Weights of a small sound classifier.
Training: adamw at rate 0.00086, 6900 steps.
Data: trained on synthesized solo parts of chorales (CocoChorales), 39062 training examples.
Rows from block 2, named by matrix and row number. Each number is 200 + 20 x the weight over its row's rms, rounded and kept within 0 to 999. All counts start at 0. After the name is the row's rms in percent of the matrix's.
# fc2: first MLP down (model.blocks.2.ff1.fc2.weight, 384x1536), inputs 0-73
fc2.292,100,191,199,188,192,240,174,165,183,188,204,183,243,200,210,196,225,198,198,198,183,199,184,222,199,185,220,189,191,209,181,198,184,195,236,192,184,234,236,169,182,145,204,213,207,195,256,210,188,209,224,180,218,171,193,251,190,206,196,197,251,204,199,156,234,199,206,176,229,178,206,172,173,207,200
fc2.293,113,247,179,197,196,215,179,200,217,194,190,207,218,206,198,166,194,228,197,213,185,187,194,198,177,222,190,218,188,198,211,172,200,195,210,215,150,194,217,189,213,168,198,163,186,188,179,182,202,187,211,182,251,204,211,224,191,217,198,167,217,192,182,204,245,214,243,206,210,208,186,196,233,239,209
fc2.294,105,162,180,206,188,204,201,187,213,179,156,180,202,211,202,185,231,206,192,242,183,214,203,242,229,217,216,178,195,201,187,205,214,225,238,224,189,190,184,184,183,195,229,203,204,171,182,265,177,210,219,193,171,203,189,204,205,171,162,172,217,201,232,212,222,203,222,215,166,238,201,202,191,217,182
fc2.295,107,216,191,212,218,229,182,204,190,183,215,240,197,191,192,183,174,167,200,181,226,179,215,199,201,196,197,221,231,191,223,206,220,195,157,228,224,226,192,201,203,209,206,193,187,227,213,209,228,223,218,219,179,202,181,217,199,236,220,207,191,192,175,216,237,213,216,199,215,194,164,197,166,206,203
fc2.296,110,217,174,199,205,239,176,214,189,175,201,242,199,230,189,219,201,205,208,231,213,196,196,197,222,214,210,172,195,183,209,183,248,194,195,179,189,208,201,199,221,213,144,194,207,204,172,211,170,190,187,183,245,189,183,226,207,154,196,171,192,200,228,205,199,210,166,235,203,215,210,187,197,202,210
fc2.297,093,190,187,183,207,210,225,161,200,202,177,200,210,198,213,175,192,166,233,221,194,224,232,197,221,172,149,191,196,193,160,203,184,199,233,239,220,212,192,216,192,204,202,186,200,180,185,219,236,197,217,216,185,188,221,200,190,176,204,194,206,192,195,201,217,205,245,208,252,217,191,219,214,209,202
fc2.298,101,234,194,191,171,175,203,223,182,207,208,188,213,171,186,204,213,218,192,174,201,152,187,183,180,194,201,184,229,188,198,163,203,169,227,247,193,195,214,183,157,199,204,247,174,213,234,185,208,211,179,190,205,199,190,220,194,207,222,225,216,182,173,218,193,189,199,184,177,184,213,196,192,214,194
fc2.299,104,185,222,195,176,185,233,187,218,186,198,191,194,196,194,201,198,228,222,240,187,187,188,160,184,209,216,189,214,219,213,186,174,190,172,194,178,218,198,233,197,192,191,213,209,201,213,174,212,198,179,218,272,214,210,233,188,186,208,225,206,200,209,199,173,172,159,145,202,181,196,168,198,193,211
fc2.300,105,213,181,208,198,229,191,226,169,219,179,203,223,149,212,185,196,193,174,181,219,187,236,216,196,202,207,225,168,203,199,178,192,190,216,189,199,168,205,161,196,195,208,184,208,248,185,182,218,160,173,206,177,207,179,176,219,214,189,183,209,200,176,211,202,203,196,200,228,215,188,183,214,198,201
fc2.301,103,216,185,173,207,209,163,204,215,240,170,195,134,203,200,216,227,214,209,188,151,230,165,183,213,196,192,204,164,199,179,201,194,204,214,211,183,202,203,219,190,171,190,203,207,185,189,179,191,180,212,200,183,165,212,207,204,184,216,216,231,190,209,214,183,210,137,212,215,251,232,218,221,189,193
fc2.302,097,179,220,194,211,239,224,187,224,222,211,182,222,194,200,212,215,180,202,214,183,222,212,242,192,188,186,249,239,188,184,226,184,224,210,190,227,227,206,208,180,194,218,210,197,186,221,228,193,190,192,197,179,224,194,166,219,235,207,216,243,188,205,210,232,190,225,172,213,203,223,163,192,212,200
fc2.303,107,159,238,180,178,180,215,188,195,172,215,150,211,218,172,225,196,201,192,223,173,177,187,195,173,223,217,162,209,215,197,165,205,185,212,202,240,243,203,189,192,183,181,234,195,204,233,188,182,199,186,225,205,221,202,185,208,255,202,226,236,191,229,186,213,215,190,178,186,189,210,213,185,223,204
fc2.304,098,223,202,214,186,224,191,229,191,193,179,219,224,160,191,177,176,181,182,176,223,193,211,174,186,182,204,181,176,200,201,195,192,207,180,162,208,163,204,209,215,212,170,226,194,208,183,160,227,183,180,216,187,212,203,207,196,206,181,225,150,207,174,164,155,200,172,172,234,197,188,197,219,189,199
fc2.305,109,204,203,224,228,203,224,179,191,180,199,209,184,240,199,220,202,202,220,215,194,205,190,175,199,219,182,197,183,205,210,189,190,203,197,152,187,195,161,192,198,205,158,188,206,176,201,183,197,191,203,197,154,191,204,150,203,175,191,205,184,194,256,167,178,212,139,193,203,217,221,206,233,179,191
fc2.306,099,176,197,220,189,204,211,215,185,210,193,190,207,210,212,169,232,197,190,214,191,173,189,203,188,201,184,227,237,188,180,181,174,172,214,207,234,220,202,180,205,199,201,210,173,203,197,204,204,199,185,192,176,189,162,185,191,229,208,200,211,222,198,228,207,165,199,180,176,189,209,183,202,196,236
fc2.307,097,208,237,216,238,185,174,196,214,201,213,214,140,189,222,193,184,201,194,203,207,205,194,185,214,212,182,210,231,200,211,229,177,226,203,182,204,193,207,184,206,215,182,185,242,228,200,217,193,221,182,185,198,211,188,219,207,188,206,169,180,167,188,209,174,207,183,208,165,195,178,184,189,193,194
fc2.308,103,235,224,239,173,183,187,213,193,164,207,180,183,219,195,219,196,209,201,204,196,221,201,175,215,187,159,232,198,213,190,199,205,201,194,152,222,205,218,203,162,217,151,203,202,216,214,171,210,184,182,181,236,203,185,213,188,196,211,208,173,205,204,192,163,197,178,196,196,170,226,204,208,185,195
fc2.309,081,201,201,157,183,189,191,168,206,170,223,206,241,164,203,246,189,165,218,187,206,190,163,207,199,190,188,200,215,234,185,219,207,233,204,159,222,189,210,205,143,216,199,193,215,191,194,195,188,214,190,218,208,171,200,235,181,222,165,170,230,180,170,201,183,223,178,200,195,213,214,214,214,195,180
fc2.310,096,189,193,227,212,197,180,233,212,152,225,255,202,165,212,193,204,162,166,191,212,231,228,202,196,220,188,186,202,187,219,212,228,205,185,183,243,242,194,198,197,238,206,156,185,205,150,230,188,212,206,189,198,194,210,248,195,184,201,182,193,223,172,197,214,221,230,201,173,187,218,209,184,179,230
fc2.311,101,180,244,196,215,233,184,204,197,194,217,193,178,190,179,185,191,150,183,182,222,224,215,194,224,184,195,200,158,190,227,189,193,180,180,184,201,202,169,185,199,230,178,225,203,223,227,188,194,198,193,202,210,209,212,180,201,220,216,229,173,212,199,191,205,205,178,226,191,225,182,189,211,174,203
fc2.312,093,202,161,196,188,212,187,237,186,221,195,214,205,176,210,193,210,226,172,163,194,221,214,168,203,205,230,155,201,206,232,162,214,178,197,218,167,176,184,187,218,230,215,199,211,211,162,180,206,185,209,198,217,201,194,212,221,153,177,191,195,187,203,205,205,216,229,204,224,202,199,218,241,222,198
fc2.313,105,196,192,196,195,181,165,205,198,235,217,172,218,223,200,194,213,223,213,208,171,176,172,211,205,227,216,194,212,207,241,191,231,198,192,167,195,211,202,175,207,179,218,233,183,224,193,207,217,184,168,180,194,190,205,180,185,214,199,217,233,209,199,198,195,204,144,194,210,188,215,183,241,198,209
fc2.314,089,174,220,207,195,198,202,147,193,154,208,229,228,175,202,209,215,137,202,205,191,233,198,208,225,191,197,235,197,205,170,192,177,201,199,157,236,213,194,231,199,211,183,214,214,197,208,232,226,192,193,194,188,225,211,191,176,180,212,165,174,205,224,208,179,210,196,217,195,234,200,200,202,174,183
fc2.315,085,170,160,183,167,229,241,217,210,208,187,200,184,228,223,193,191,209,169,181,211,225,214,216,192,207,208,221,222,216,194,226,212,191,198,220,226,194,196,205,200,206,225,180,184,188,146,199,188,201,208,174,168,213,182,187,189,214,202,163,194,176,202,211,242,216,226,195,216,186,207,212,208,172,214
fc2.316,098,202,207,238,219,210,206,219,184,247,190,212,191,207,210,216,173,204,182,199,234,217,245,198,205,160,176,195,204,200,197,223,197,211,182,196,213,210,218,214,209,249,199,169,179,196,194,184,209,208,214,202,165,170,210,181,202,162,210,211,209,212,206,194,175,209,171,203,235,211,198,186,205,165,203
fc2.317,114,196,192,210,196,143,203,256,186,238,218,219,158,224,184,188,202,239,185,218,261,157,197,200,177,190,210,182,228,182,244,169,224,222,202,226,253,227,232,180,176,199,211,194,198,220,157,176,179,199,171,205,225,216,188,205,205,165,204,179,188,187,219,232,203,200,198,195,156,163,222,183,234,224,172
fc2.318,091,185,215,183,199,203,197,236,220,229,208,242,216,183,180,207,199,177,183,168,227,199,195,199,191,189,223,191,191,203,246,181,210,182,214,198,197,166,195,188,173,219,177,226,228,209,208,214,203,204,197,189,211,200,208,215,221,190,190,147,224,200,153,175,213,184,232,178,215,191,214,194,196,187,215
fc2.319,105,205,208,204,201,180,195,208,191,180,195,247,196,186,194,186,191,184,216,182,244,238,181,217,178,214,215,180,200,186,246,201,230,212,181,209,186,182,208,180,192,220,231,187,189,223,221,240,214,215,244,213,220,200,214,227,191,171,190,223,156,200,183,172,230,180,247,229,193,225,207,206,217,174,201
fc2.320,109,219,175,187,194,216,201,200,218,209,204,151,197,193,201,199,214,248,196,190,179,159,189,167,153,189,224,221,189,219,174,149,170,198,211,234,218,181,211,179,213,168,190,198,187,180,188,169,216,201,169,214,246,176,198,232,201,175,206,199,222,194,205,214,182,213,190,164,215,195,197,195,220,238,216
fc2.321,100,166,176,222,210,209,211,203,182,179,144,201,177,184,214,195,212,170,229,187,235,182,228,227,175,202,188,188,175,210,233,181,196,197,227,230,165,202,170,193,192,214,186,158,215,208,203,212,177,219,190,158,195,190,200,216,186,208,218,190,226,210,190,201,216,221,236,201,241,198,185,211,179,201,205
fc2.322,096,222,188,187,157,228,183,197,221,219,215,187,202,180,184,193,216,215,187,179,199,201,209,161,193,202,218,186,203,205,170,211,186,202,198,163,196,196,220,214,213,167,180,194,218,195,173,171,210,199,171,211,178,218,191,174,214,192,203,182,208,237,176,216,135,192,143,191,239,186,199,180,217,162,219
fc2.323,104,173,146,166,213,225,249,203,200,218,162,224,212,210,182,200,223,220,155,222,198,219,217,224,232,244,229,171,173,201,193,175,202,197,207,190,200,210,207,187,198,202,215,176,200,210,184,209,182,177,190,208,199,183,218,174,214,211,162,150,217,177,190,224,211,214,203,252,201,215,197,199,196,191,189
fc2.324,090,219,215,186,207,179,232,220,188,234,232,188,186,152,180,219,203,195,169,166,183,189,201,175,212,215,188,197,218,173,212,210,204,232,201,168,225,216,184,204,221,220,180,213,195,211,189,179,237,216,148,182,156,193,220,196,204,175,186,205,194,204,174,195,126,216,165,202,164,214,186,198,219,164,181
fc2.325,100,180,194,190,212,210,222,160,183,168,220,189,178,242,188,200,180,204,194,222,188,173,201,173,216,178,147,200,234,196,207,221,198,202,190,236,199,209,190,229,202,212,180,167,195,208,170,173,196,210,206,214,181,196,179,187,194,226,200,195,189,192,216,193,197,192,191,211,165,164,191,225,233,207,225
fc2.326,093,205,215,229,215,220,182,227,215,229,201,239,219,156,199,197,188,184,196,192,262,211,197,199,166,186,217,194,229,196,259,173,219,203,191,194,204,205,196,161,208,219,171,252,196,237,212,210,214,198,230,188,229,212,180,195,189,212,187,214,167,204,200,231,178,216,183,185,197,178,202,192,195,190,231
fc2.327,106,191,192,220,204,190,234,186,201,167,197,181,221,195,195,172,200,198,202,235,180,224,182,194,209,210,189,209,162,187,179,202,181,222,167,191,179,204,211,226,199,212,213,181,186,193,193,204,206,218,206,174,246,199,211,225,213,176,212,194,189,210,204,196,216,179,194,226,171,216,198,180,188,190,195
fc2.328,097,204,198,183,194,191,193,191,207,162,241,168,207,165,199,208,203,198,208,215,187,167,216,187,177,226,190,217,200,203,209,210,183,203,213,180,243,203,235,172,222,171,205,210,205,178,192,191,210,189,148,214,207,209,189,184,196,239,202,208,226,200,175,179,187,182,172,155,217,187,192,195,202,182,200
fc2.329,103,238,212,199,205,217,185,188,190,187,188,224,214,170,191,198,161,195,253,182,204,188,173,163,211,182,194,238,201,207,192,190,198,170,187,199,188,180,203,185,197,187,174,161,221,212,205,200,200,185,190,193,185,201,178,237,213,219,208,173,190,207,201,208,231,205,221,200,218,190,207,213,204,193,184
fc2.330,085,189,184,219,195,182,195,238,227,206,211,213,188,181,227,191,201,176,200,202,191,210,162,197,174,202,178,197,199,186,164,189,217,179,232,201,193,231,207,179,215,195,195,149,198,201,201,187,208,205,228,197,179,207,198,173,213,212,193,213,228,189,221,210,204,217,174,213,173,189,189,184,221,226,215
fc2.331,110,174,229,209,201,185,204,170,213,196,225,225,172,251,198,190,231,223,194,203,198,204,208,184,186,230,201,215,214,208,188,198,236,216,208,217,204,232,209,224,192,212,194,179,218,206,218,228,187,206,199,226,217,202,217,180,216,196,195,192,202,212,241,198,185,201,201,165,186,181,197,175,167,215,198
fc2.332,096,187,181,207,220,207,216,169,226,177,228,206,203,200,181,201,216,158,210,210,212,179,191,193,215,194,196,196,205,228,198,200,217,172,191,187,222,198,194,250,201,247,159,172,203,229,151,183,208,189,195,221,176,206,222,241,200,190,215,178,198,220,261,201,186,185,170,186,173,195,218,213,200,188,177
fc2.333,101,163,226,177,211,192,229,168,205,187,206,172,208,196,197,211,229,189,216,195,171,207,199,214,210,195,218,215,224,202,159,196,173,190,216,242,192,201,180,209,191,171,240,236,197,166,235,228,185,174,197,188,220,202,207,166,206,224,212,209,214,192,199,195,233,203,226,191,222,223,199,212,182,201,200
fc2.334,093,172,177,197,166,208,227,203,208,186,223,225,191,222,205,209,228,208,222,250,202,202,223,209,215,221,190,212,234,177,187,234,218,226,202,210,236,236,191,195,213,173,210,162,181,153,191,194,216,224,210,180,191,188,214,162,174,230,197,182,218,201,244,220,219,195,228,202,223,215,220,235,192,172,176
fc2.335,100,184,235,201,189,196,194,196,189,231,173,164,223,182,205,219,200,185,208,204,171,199,213,225,206,186,233,233,230,182,206,188,188,214,220,251,262,208,204,207,203,188,226,215,199,191,237,236,189,204,221,174,187,201,197,178,182,234,201,229,174,208,163,225,218,199,228,196,221,197,197,219,185,236,206
fc2.336,107,172,185,182,193,256,188,159,217,170,163,195,233,210,213,199,195,195,219,192,198,225,221,214,221,208,191,228,193,207,180,205,164,185,190,233,210,207,199,155,189,169,235,166,187,179,168,208,193,216,235,201,203,194,167,153,194,212,189,150,183,205,205,184,224,198,234,232,239,226,189,205,220,198,192
fc2.337,103,209,148,189,197,225,222,230,201,209,203,207,222,223,202,168,193,202,196,203,210,167,221,162,179,188,206,210,248,215,210,201,192,195,207,210,226,221,186,204,198,173,173,138,202,171,158,214,210,213,185,202,238,211,196,189,189,201,215,182,188,194,212,192,189,181,212,201,217,202,220,204,201,213,208
fc2.338,103,193,220,198,189,228,200,179,227,167,194,152,219,233,204,197,203,175,204,231,204,208,192,175,210,235,220,192,219,201,165,186,188,214,200,173,205,231,208,187,196,156,167,237,179,201,203,190,195,199,203,183,175,193,231,167,193,206,208,216,258,198,213,190,178,207,161,182,226,213,189,197,228,214,189
fc2.339,095,203,168,207,208,224,187,213,187,203,216,212,197,206,188,205,224,196,201,198,236,172,244,223,173,179,204,214,183,209,241,189,233,181,194,212,203,200,186,203,179,213,225,155,204,225,188,168,224,198,205,186,218,201,195,168,197,210,203,173,203,180,191,188,214,219,216,180,180,189,229,182,225,193,202
fc2.340,093,190,213,181,184,190,213,189,210,184,146,195,195,156,205,201,213,168,199,153,189,225,210,216,215,220,187,206,192,198,174,176,185,202,193,230,180,218,219,217,199,184,240,188,179,151,234,221,195,205,218,190,206,179,204,227,205,202,233,197,203,188,194,197,232,206,254,220,238,231,188,184,190,217,202
fc2.341,101,201,189,199,187,156,217,210,201,192,221,163,176,217,215,198,244,209,195,214,210,180,194,214,181,211,201,209,214,188,146,184,201,204,190,218,206,230,180,218,189,203,218,234,214,218,229,187,174,191,195,186,199,209,203,206,212,169,196,217,211,200,188,211,205,217,241,146,178,219,185,213,189,221,214
fc2.342,104,188,167,234,200,185,251,253,211,216,222,245,200,158,192,188,197,194,175,170,261,200,221,193,171,194,209,163,240,222,212,219,220,189,192,196,227,205,175,189,197,203,193,178,195,242,162,182,226,182,161,179,195,178,193,184,174,175,217,164,169,199,165,213,145,212,182,216,199,215,215,208,239,165,190
fc2.343,094,181,216,187,176,177,181,185,221,201,207,205,198,251,217,187,209,214,180,232,205,193,221,222,191,246,220,206,243,195,247,203,234,194,194,230,248,210,212,171,206,199,216,151,181,202,176,196,206,223,198,201,184,192,218,168,188,228,200,189,223,218,225,202,224,231,183,205,175,210,210,172,201,211,200
fc2.344,094,212,186,191,212,195,211,193,205,223,200,220,197,196,202,233,198,195,190,180,183,234,193,201,229,188,185,199,165,192,169,217,183,239,182,203,195,199,197,190,221,211,210,181,210,190,191,205,178,225,211,184,202,219,209,217,202,177,212,193,192,190,215,198,191,205,212,213,209,231,162,252,189,186,176
fc2.345,104,198,248,226,186,211,201,196,179,185,222,219,219,154,201,187,193,153,185,182,211,182,203,168,160,156,230,212,251,208,239,214,181,197,186,174,234,204,205,221,206,225,188,194,211,208,247,202,198,192,188,206,189,177,214,187,200,240,216,221,179,182,173,192,177,183,194,211,194,175,207,213,207,187,191
fc2.346,098,211,215,213,199,190,186,177,169,172,214,209,202,215,214,223,200,206,209,193,226,197,216,215,216,205,158,232,227,208,229,233,218,186,201,208,186,192,206,211,196,198,208,178,201,218,165,236,225,193,230,222,195,199,217,234,188,216,205,184,196,179,195,204,233,224,221,213,182,193,206,170,231,225,213
fc2.347,105,200,182,206,173,201,195,212,188,231,171,180,229,164,192,197,202,202,188,177,169,192,224,233,193,196,180,213,229,215,186,184,181,173,220,238,211,231,193,187,220,169,237,186,215,200,174,217,200,209,212,188,233,197,189,221,182,212,218,183,202,221,159,196,233,218,242,200,206,197,177,204,183,211,202
fc2.348,100,187,208,175,200,210,245,149,184,193,189,195,215,192,199,216,194,188,222,169,190,189,205,208,211,193,200,207,193,182,165,198,170,207,221,216,183,214,204,207,197,212,204,205,225,168,220,229,180,184,241,188,173,205,220,193,194,209,183,208,204,191,194,176,230,190,237,192,240,214,191,195,173,223,204
fc2.349,096,210,194,203,193,166,229,228,214,194,201,217,174,205,199,208,193,172,218,200,246,186,214,172,183,208,195,192,210,203,246,209,233,188,183,188,214,191,184,190,194,238,180,228,195,257,211,178,211,195,200,185,211,220,186,181,235,165,205,200,160,195,175,200,158,200,168,201,179,175,213,193,229,215,169
fc2.350,101,225,175,197,181,231,213,210,202,195,209,191,237,220,205,203,211,185,201,193,193,223,208,189,197,207,172,210,210,188,203,198,205,206,257,210,205,196,213,220,181,214,200,163,175,191,149,214,189,207,232,211,217,201,200,213,200,196,233,142,181,184,192,197,224,189,209,221,189,202,205,214,182,212,190
fc2.351,099,184,180,172,217,194,254,188,166,212,199,189,167,204,196,192,221,190,195,178,161,222,220,163,209,189,171,212,205,196,158,217,179,198,224,173,207,200,157,215,185,205,198,185,204,157,184,196,202,186,198,218,178,201,164,191,221,194,179,171,183,218,189,211,204,189,213,194,199,220,167,184,177,214,189
fc2.352,089,203,263,214,176,212,192,238,202,187,251,223,190,148,177,195,165,169,196,212,218,189,186,190,209,193,195,196,178,196,240,189,217,202,188,174,163,183,210,175,170,192,151,223,199,209,236,188,185,215,144,188,218,203,146,213,223,212,181,230,195,189,169,222,139,185,198,192,210,205,182,229,192,158,185
fc2.353,091,198,241,197,198,185,175,207,176,234,204,230,213,180,219,207,201,197,172,171,205,202,203,185,203,209,198,204,211,200,198,200,199,218,189,192,264,240,212,198,204,197,206,173,234,211,178,209,211,207,189,201,212,215,223,197,192,210,183,165,223,176,175,202,208,198,224,179,182,209,210,181,230,173,230
fc2.354,090,192,208,228,204,186,215,232,211,223,223,247,203,227,227,201,231,228,191,216,219,225,196,225,220,233,217,158,211,204,212,231,264,216,210,204,191,210,200,232,236,235,203,188,177,193,208,200,214,168,194,192,218,208,223,231,214,163,198,210,203,201,245,176,204,207,212,218,170,198,220,194,208,218,204
fc2.355,104,198,186,185,200,181,205,222,211,211,206,177,205,152,204,196,222,190,161,180,162,192,190,225,218,194,182,199,170,189,150,211,158,199,201,210,143,190,194,186,184,200,257,207,174,202,173,212,212,193,200,190,200,188,172,196,188,200,232,192,202,210,154,205,219,197,254,212,172,196,205,211,233,216,202
fc2.356,098,181,213,208,199,159,214,198,219,206,203,200,182,233,201,205,194,227,180,213,153,204,157,216,180,213,221,188,172,193,213,220,226,207,192,197,160,176,234,183,205,235,227,221,205,223,229,205,183,206,178,189,215,199,193,179,191,183,197,224,176,193,213,191,181,227,191,201,177,205,216,223,221,204,193
fc2.357,097,173,203,182,219,205,204,164,207,216,173,168,219,166,203,180,203,216,207,196,196,236,223,239,213,146,186,214,171,183,170,191,184,172,186,226,204,178,189,190,207,166,230,194,205,191,196,244,217,203,245,211,166,180,175,144,190,230,197,214,207,178,187,225,213,201,231,201,259,197,176,184,201,168,203
fc2.358,112,203,187,200,210,215,204,201,196,174,194,168,249,199,164,204,197,201,204,219,156,202,215,190,200,206,191,197,194,170,176,205,178,203,198,200,176,206,196,201,185,185,166,198,222,167,165,178,219,193,187,203,212,225,209,211,196,210,197,182,210,183,183,200,196,192,213,204,235,214,220,189,210,216,196
fc2.359,096,179,226,201,209,186,237,166,207,160,192,197,208,202,193,197,216,209,197,226,180,223,191,174,248,208,183,152,180,229,157,224,204,240,179,179,202,207,175,184,203,226,173,205,201,183,215,204,223,182,204,222,219,215,194,215,199,175,169,203,234,182,207,172,203,209,178,221,163,212,185,192,175,163,198
fc2.360,088,207,220,229,213,204,191,188,218,194,193,207,205,220,199,215,212,211,183,234,224,178,219,185,187,191,200,196,191,226,245,166,215,203,202,219,201,192,216,187,202,192,205,187,206,207,207,180,192,187,183,161,237,226,234,187,199,212,186,215,193,242,233,193,171,191,215,160,214,185,225,178,239,223,172
fc2.361,092,188,235,185,195,215,199,181,178,201,226,189,195,166,224,196,197,222,201,191,171,223,212,184,208,193,175,219,162,167,203,205,195,189,205,211,185,203,190,222,203,221,170,235,169,212,226,199,183,226,224,213,195,194,206,198,201,183,198,238,172,198,183,196,200,184,197,213,210,203,203,212,165,195,187
fc2.362,090,222,180,163,186,170,196,206,215,242,195,197,177,198,202,205,179,211,215,212,188,210,200,214,241,215,203,145,196,211,183,193,194,207,189,204,205,178,203,194,210,227,220,173,215,228,137,174,220,179,205,183,211,205,207,206,224,177,192,191,217,215,201,189,203,182,211,210,206,197,185,195,204,195,215
fc2.363,105,208,217,225,199,203,169,174,195,185,242,203,213,202,190,203,196,188,191,231,192,169,181,159,199,202,199,220,224,216,224,188,227,185,175,182,200,198,244,183,200,216,152,189,177,230,189,188,237,218,165,193,186,178,186,201,205,229,185,211,201,229,230,211,165,180,164,170,230,209,207,214,222,202,190
fc2.364,098,219,209,186,205,200,198,238,189,257,222,200,236,161,190,206,184,192,202,180,203,205,215,191,206,210,225,183,218,186,195,199,189,214,206,169,227,219,237,198,192,165,163,207,188,235,220,174,193,208,196,200,215,194,215,201,220,207,198,207,251,206,176,181,153,213,153,197,215,213,209,235,205,175,186
fc2.365,086,210,202,198,205,200,217,190,193,164,169,192,197,217,217,230,209,182,190,223,180,227,184,233,234,210,202,223,203,181,148,188,165,197,205,202,217,207,218,179,183,186,217,170,187,195,185,180,199,202,251,230,207,215,199,210,180,191,196,197,240,214,219,193,258,176,234,209,240,223,199,215,193,225,190
fc2.366,101,194,185,221,203,182,209,210,161,228,197,241,208,179,196,220,211,200,212,197,232,240,204,207,196,193,213,200,175,204,205,190,228,195,194,174,216,214,200,221,182,243,134,203,190,220,211,225,173,173,212,200,199,201,205,200,181,155,175,193,173,234,220,206,176,216,169,218,245,202,187,199,173,181,213
fc2.367,101,198,189,174,187,221,188,208,238,210,192,219,209,159,197,196,182,204,208,191,220,160,187,190,188,189,203,173,162,198,221,161,244,179,185,198,170,184,213,213,216,243,175,189,206,204,191,185,190,223,193,183,163,198,212,161,195,176,188,203,167,217,217,204,164,193,174,193,224,161,226,203,220,172,208
fc2.368,109,171,223,176,202,214,227,193,213,177,190,157,219,139,197,169,178,178,223,174,177,196,217,192,186,167,227,226,204,194,173,208,157,183,233,207,196,199,194,213,228,179,178,249,211,199,244,207,182,212,178,208,162,208,177,193,209,214,179,218,191,200,161,191,183,200,170,172,230,159,179,201,173,197,211
fc2.369,089,228,200,217,185,194,244,206,220,171,206,216,160,188,187,219,234,192,215,200,221,172,233,187,171,170,198,224,208,193,225,208,231,180,174,186,179,200,189,231,185,251,187,181,203,218,201,173,215,229,193,223,179,193,190,199,167,163,192,197,132,242,213,204,193,211,211,175,173,156,193,208,182,146,223
fc2.370,096,197,199,210,200,158,212,220,207,184,207,202,206,243,193,193,186,215,251,231,205,169,178,231,185,218,233,178,199,219,234,171,234,210,190,249,188,192,202,224,216,217,225,204,190,206,210,188,203,207,200,170,222,202,238,221,208,208,197,175,191,200,238,188,249,196,264,187,186,216,210,223,199,222,188
fc2.371,097,165,214,187,175,199,190,161,210,172,181,178,214,236,188,197,229,205,221,228,144,154,182,203,204,200,219,188,158,201,172,182,210,214,167,187,199,196,186,195,204,179,187,220,204,178,261,199,193,197,195,172,196,195,170,214,201,188,190,208,214,200,230,185,177,206,196,180,216,186,199,192,177,190,176
fc2.372,099,198,193,238,216,188,189,228,188,198,200,243,212,198,198,228,202,188,183,193,252,178,218,195,177,169,223,218,238,211,213,180,220,207,195,184,243,219,165,184,185,215,192,192,186,235,173,199,210,212,184,198,203,210,193,189,195,167,211,181,214,190,229,209,183,190,183,215,209,195,209,193,188,182,203
fc2.373,104,231,213,228,217,199,191,209,199,204,194,216,196,167,165,203,186,190,190,201,239,192,200,219,198,214,229,214,201,207,251,191,195,191,182,199,209,169,199,163,202,196,208,233,220,240,243,192,215,173,178,204,205,214,184,208,208,251,197,253,191,206,180,211,221,206,187,186,185,182,228,221,213,197,200
fc2.374,112,195,213,179,210,229,221,203,214,219,168,169,224,212,193,205,230,241,188,201,170,186,216,199,194,185,216,233,181,206,189,201,177,182,216,237,177,169,177,242,212,184,198,235,212,154,227,211,165,201,177,176,198,178,179,166,218,207,178,195,225,206,207,215,185,219,205,169,240,173,200,189,179,216,198
fc2.375,108,196,182,164,210,187,179,227,198,225,161,138,180,180,188,199,202,207,200,197,187,153,216,228,158,176,213,205,181,218,218,200,163,192,183,219,204,190,184,218,203,150,211,224,210,203,198,192,200,213,166,212,189,207,177,166,199,221,208,224,189,198,206,232,218,187,247,158,227,174,215,193,244,200,212
fc2.376,106,197,200,207,198,183,210,200,212,212,190,206,192,193,209,219,191,190,180,198,190,152,216,205,182,177,175,229,249,193,201,209,182,195,190,240,226,250,188,196,209,192,232,210,189,208,197,180,200,205,204,223,196,205,208,188,179,218,210,189,230,201,206,217,238,225,252,179,194,169,175,213,170,219,201
fc2.377,095,231,178,197,219,179,216,218,187,236,187,205,181,188,192,188,214,198,186,222,200,176,205,192,203,191,210,168,209,202,208,203,234,168,216,223,205,180,184,193,205,207,221,166,209,180,173,198,203,218,254,207,212,200,162,229,183,195,247,182,188,200,161,203,213,210,239,225,165,195,219,218,257,213,237
fc2.378,092,192,205,206,176,206,208,204,184,204,218,156,207,226,206,207,213,202,209,232,194,161,181,184,216,191,217,189,182,191,202,192,195,217,211,223,196,188,199,204,190,192,182,226,192,216,224,201,204,221,175,190,234,204,195,234,194,203,227,253,188,195,231,173,183,205,189,182,195,182,198,227,191,186,202
fc2.379,100,171,168,215,206,203,212,203,201,209,193,206,180,202,197,203,233,230,210,200,219,181,245,220,205,216,218,197,227,177,191,171,217,191,236,203,209,233,213,186,203,185,210,189,178,196,180,208,177,225,220,177,164,220,189,192,195,189,197,167,233,195,201,204,204,222,254,207,209,194,178,203,180,215,221
fc2.380,096,227,224,179,232,189,188,194,175,230,234,176,206,176,190,236,223,209,230,186,184,183,211,189,190,194,178,212,188,191,191,190,146,203,236,225,199,186,192,225,184,195,253,215,205,198,178,185,189,188,208,228,217,190,193,203,180,210,206,211,211,240,189,215,219,177,218,169,186,202,212,209,220,264,215
fc2.381,094,221,179,166,171,205,180,206,193,177,225,176,185,205,212,204,209,201,199,200,163,236,190,214,251,209,193,186,173,171,145,197,194,198,217,186,228,200,196,175,223,179,232,198,217,203,189,249,221,207,209,200,177,220,201,187,200,199,234,192,200,208,254,206,188,203,181,207,190,218,208,206,204,206,187
fc2.382,106,168,203,185,185,205,183,202,186,208,164,168,220,176,204,194,176,196,181,176,191,173,199,219,179,197,221,205,159,212,186,174,185,208,185,209,181,192,191,201,213,162,207,236,192,214,213,185,162,195,213,202,201,202,201,198,177,190,225,214,185,191,174,221,229,197,254,195,221,205,184,198,193,218,192
fc2.383,099,171,203,219,201,214,190,179,188,158,201,214,203,193,176,197,163,205,185,192,187,190,200,174,183,196,203,195,248,193,172,183,213,184,212,218,260,195,223,196,216,181,206,225,219,196,212,215,228,204,185,218,190,175,227,205,183,192,209,217,210,210,198,172,190,213,218,195,245,164,203,200,194,219,203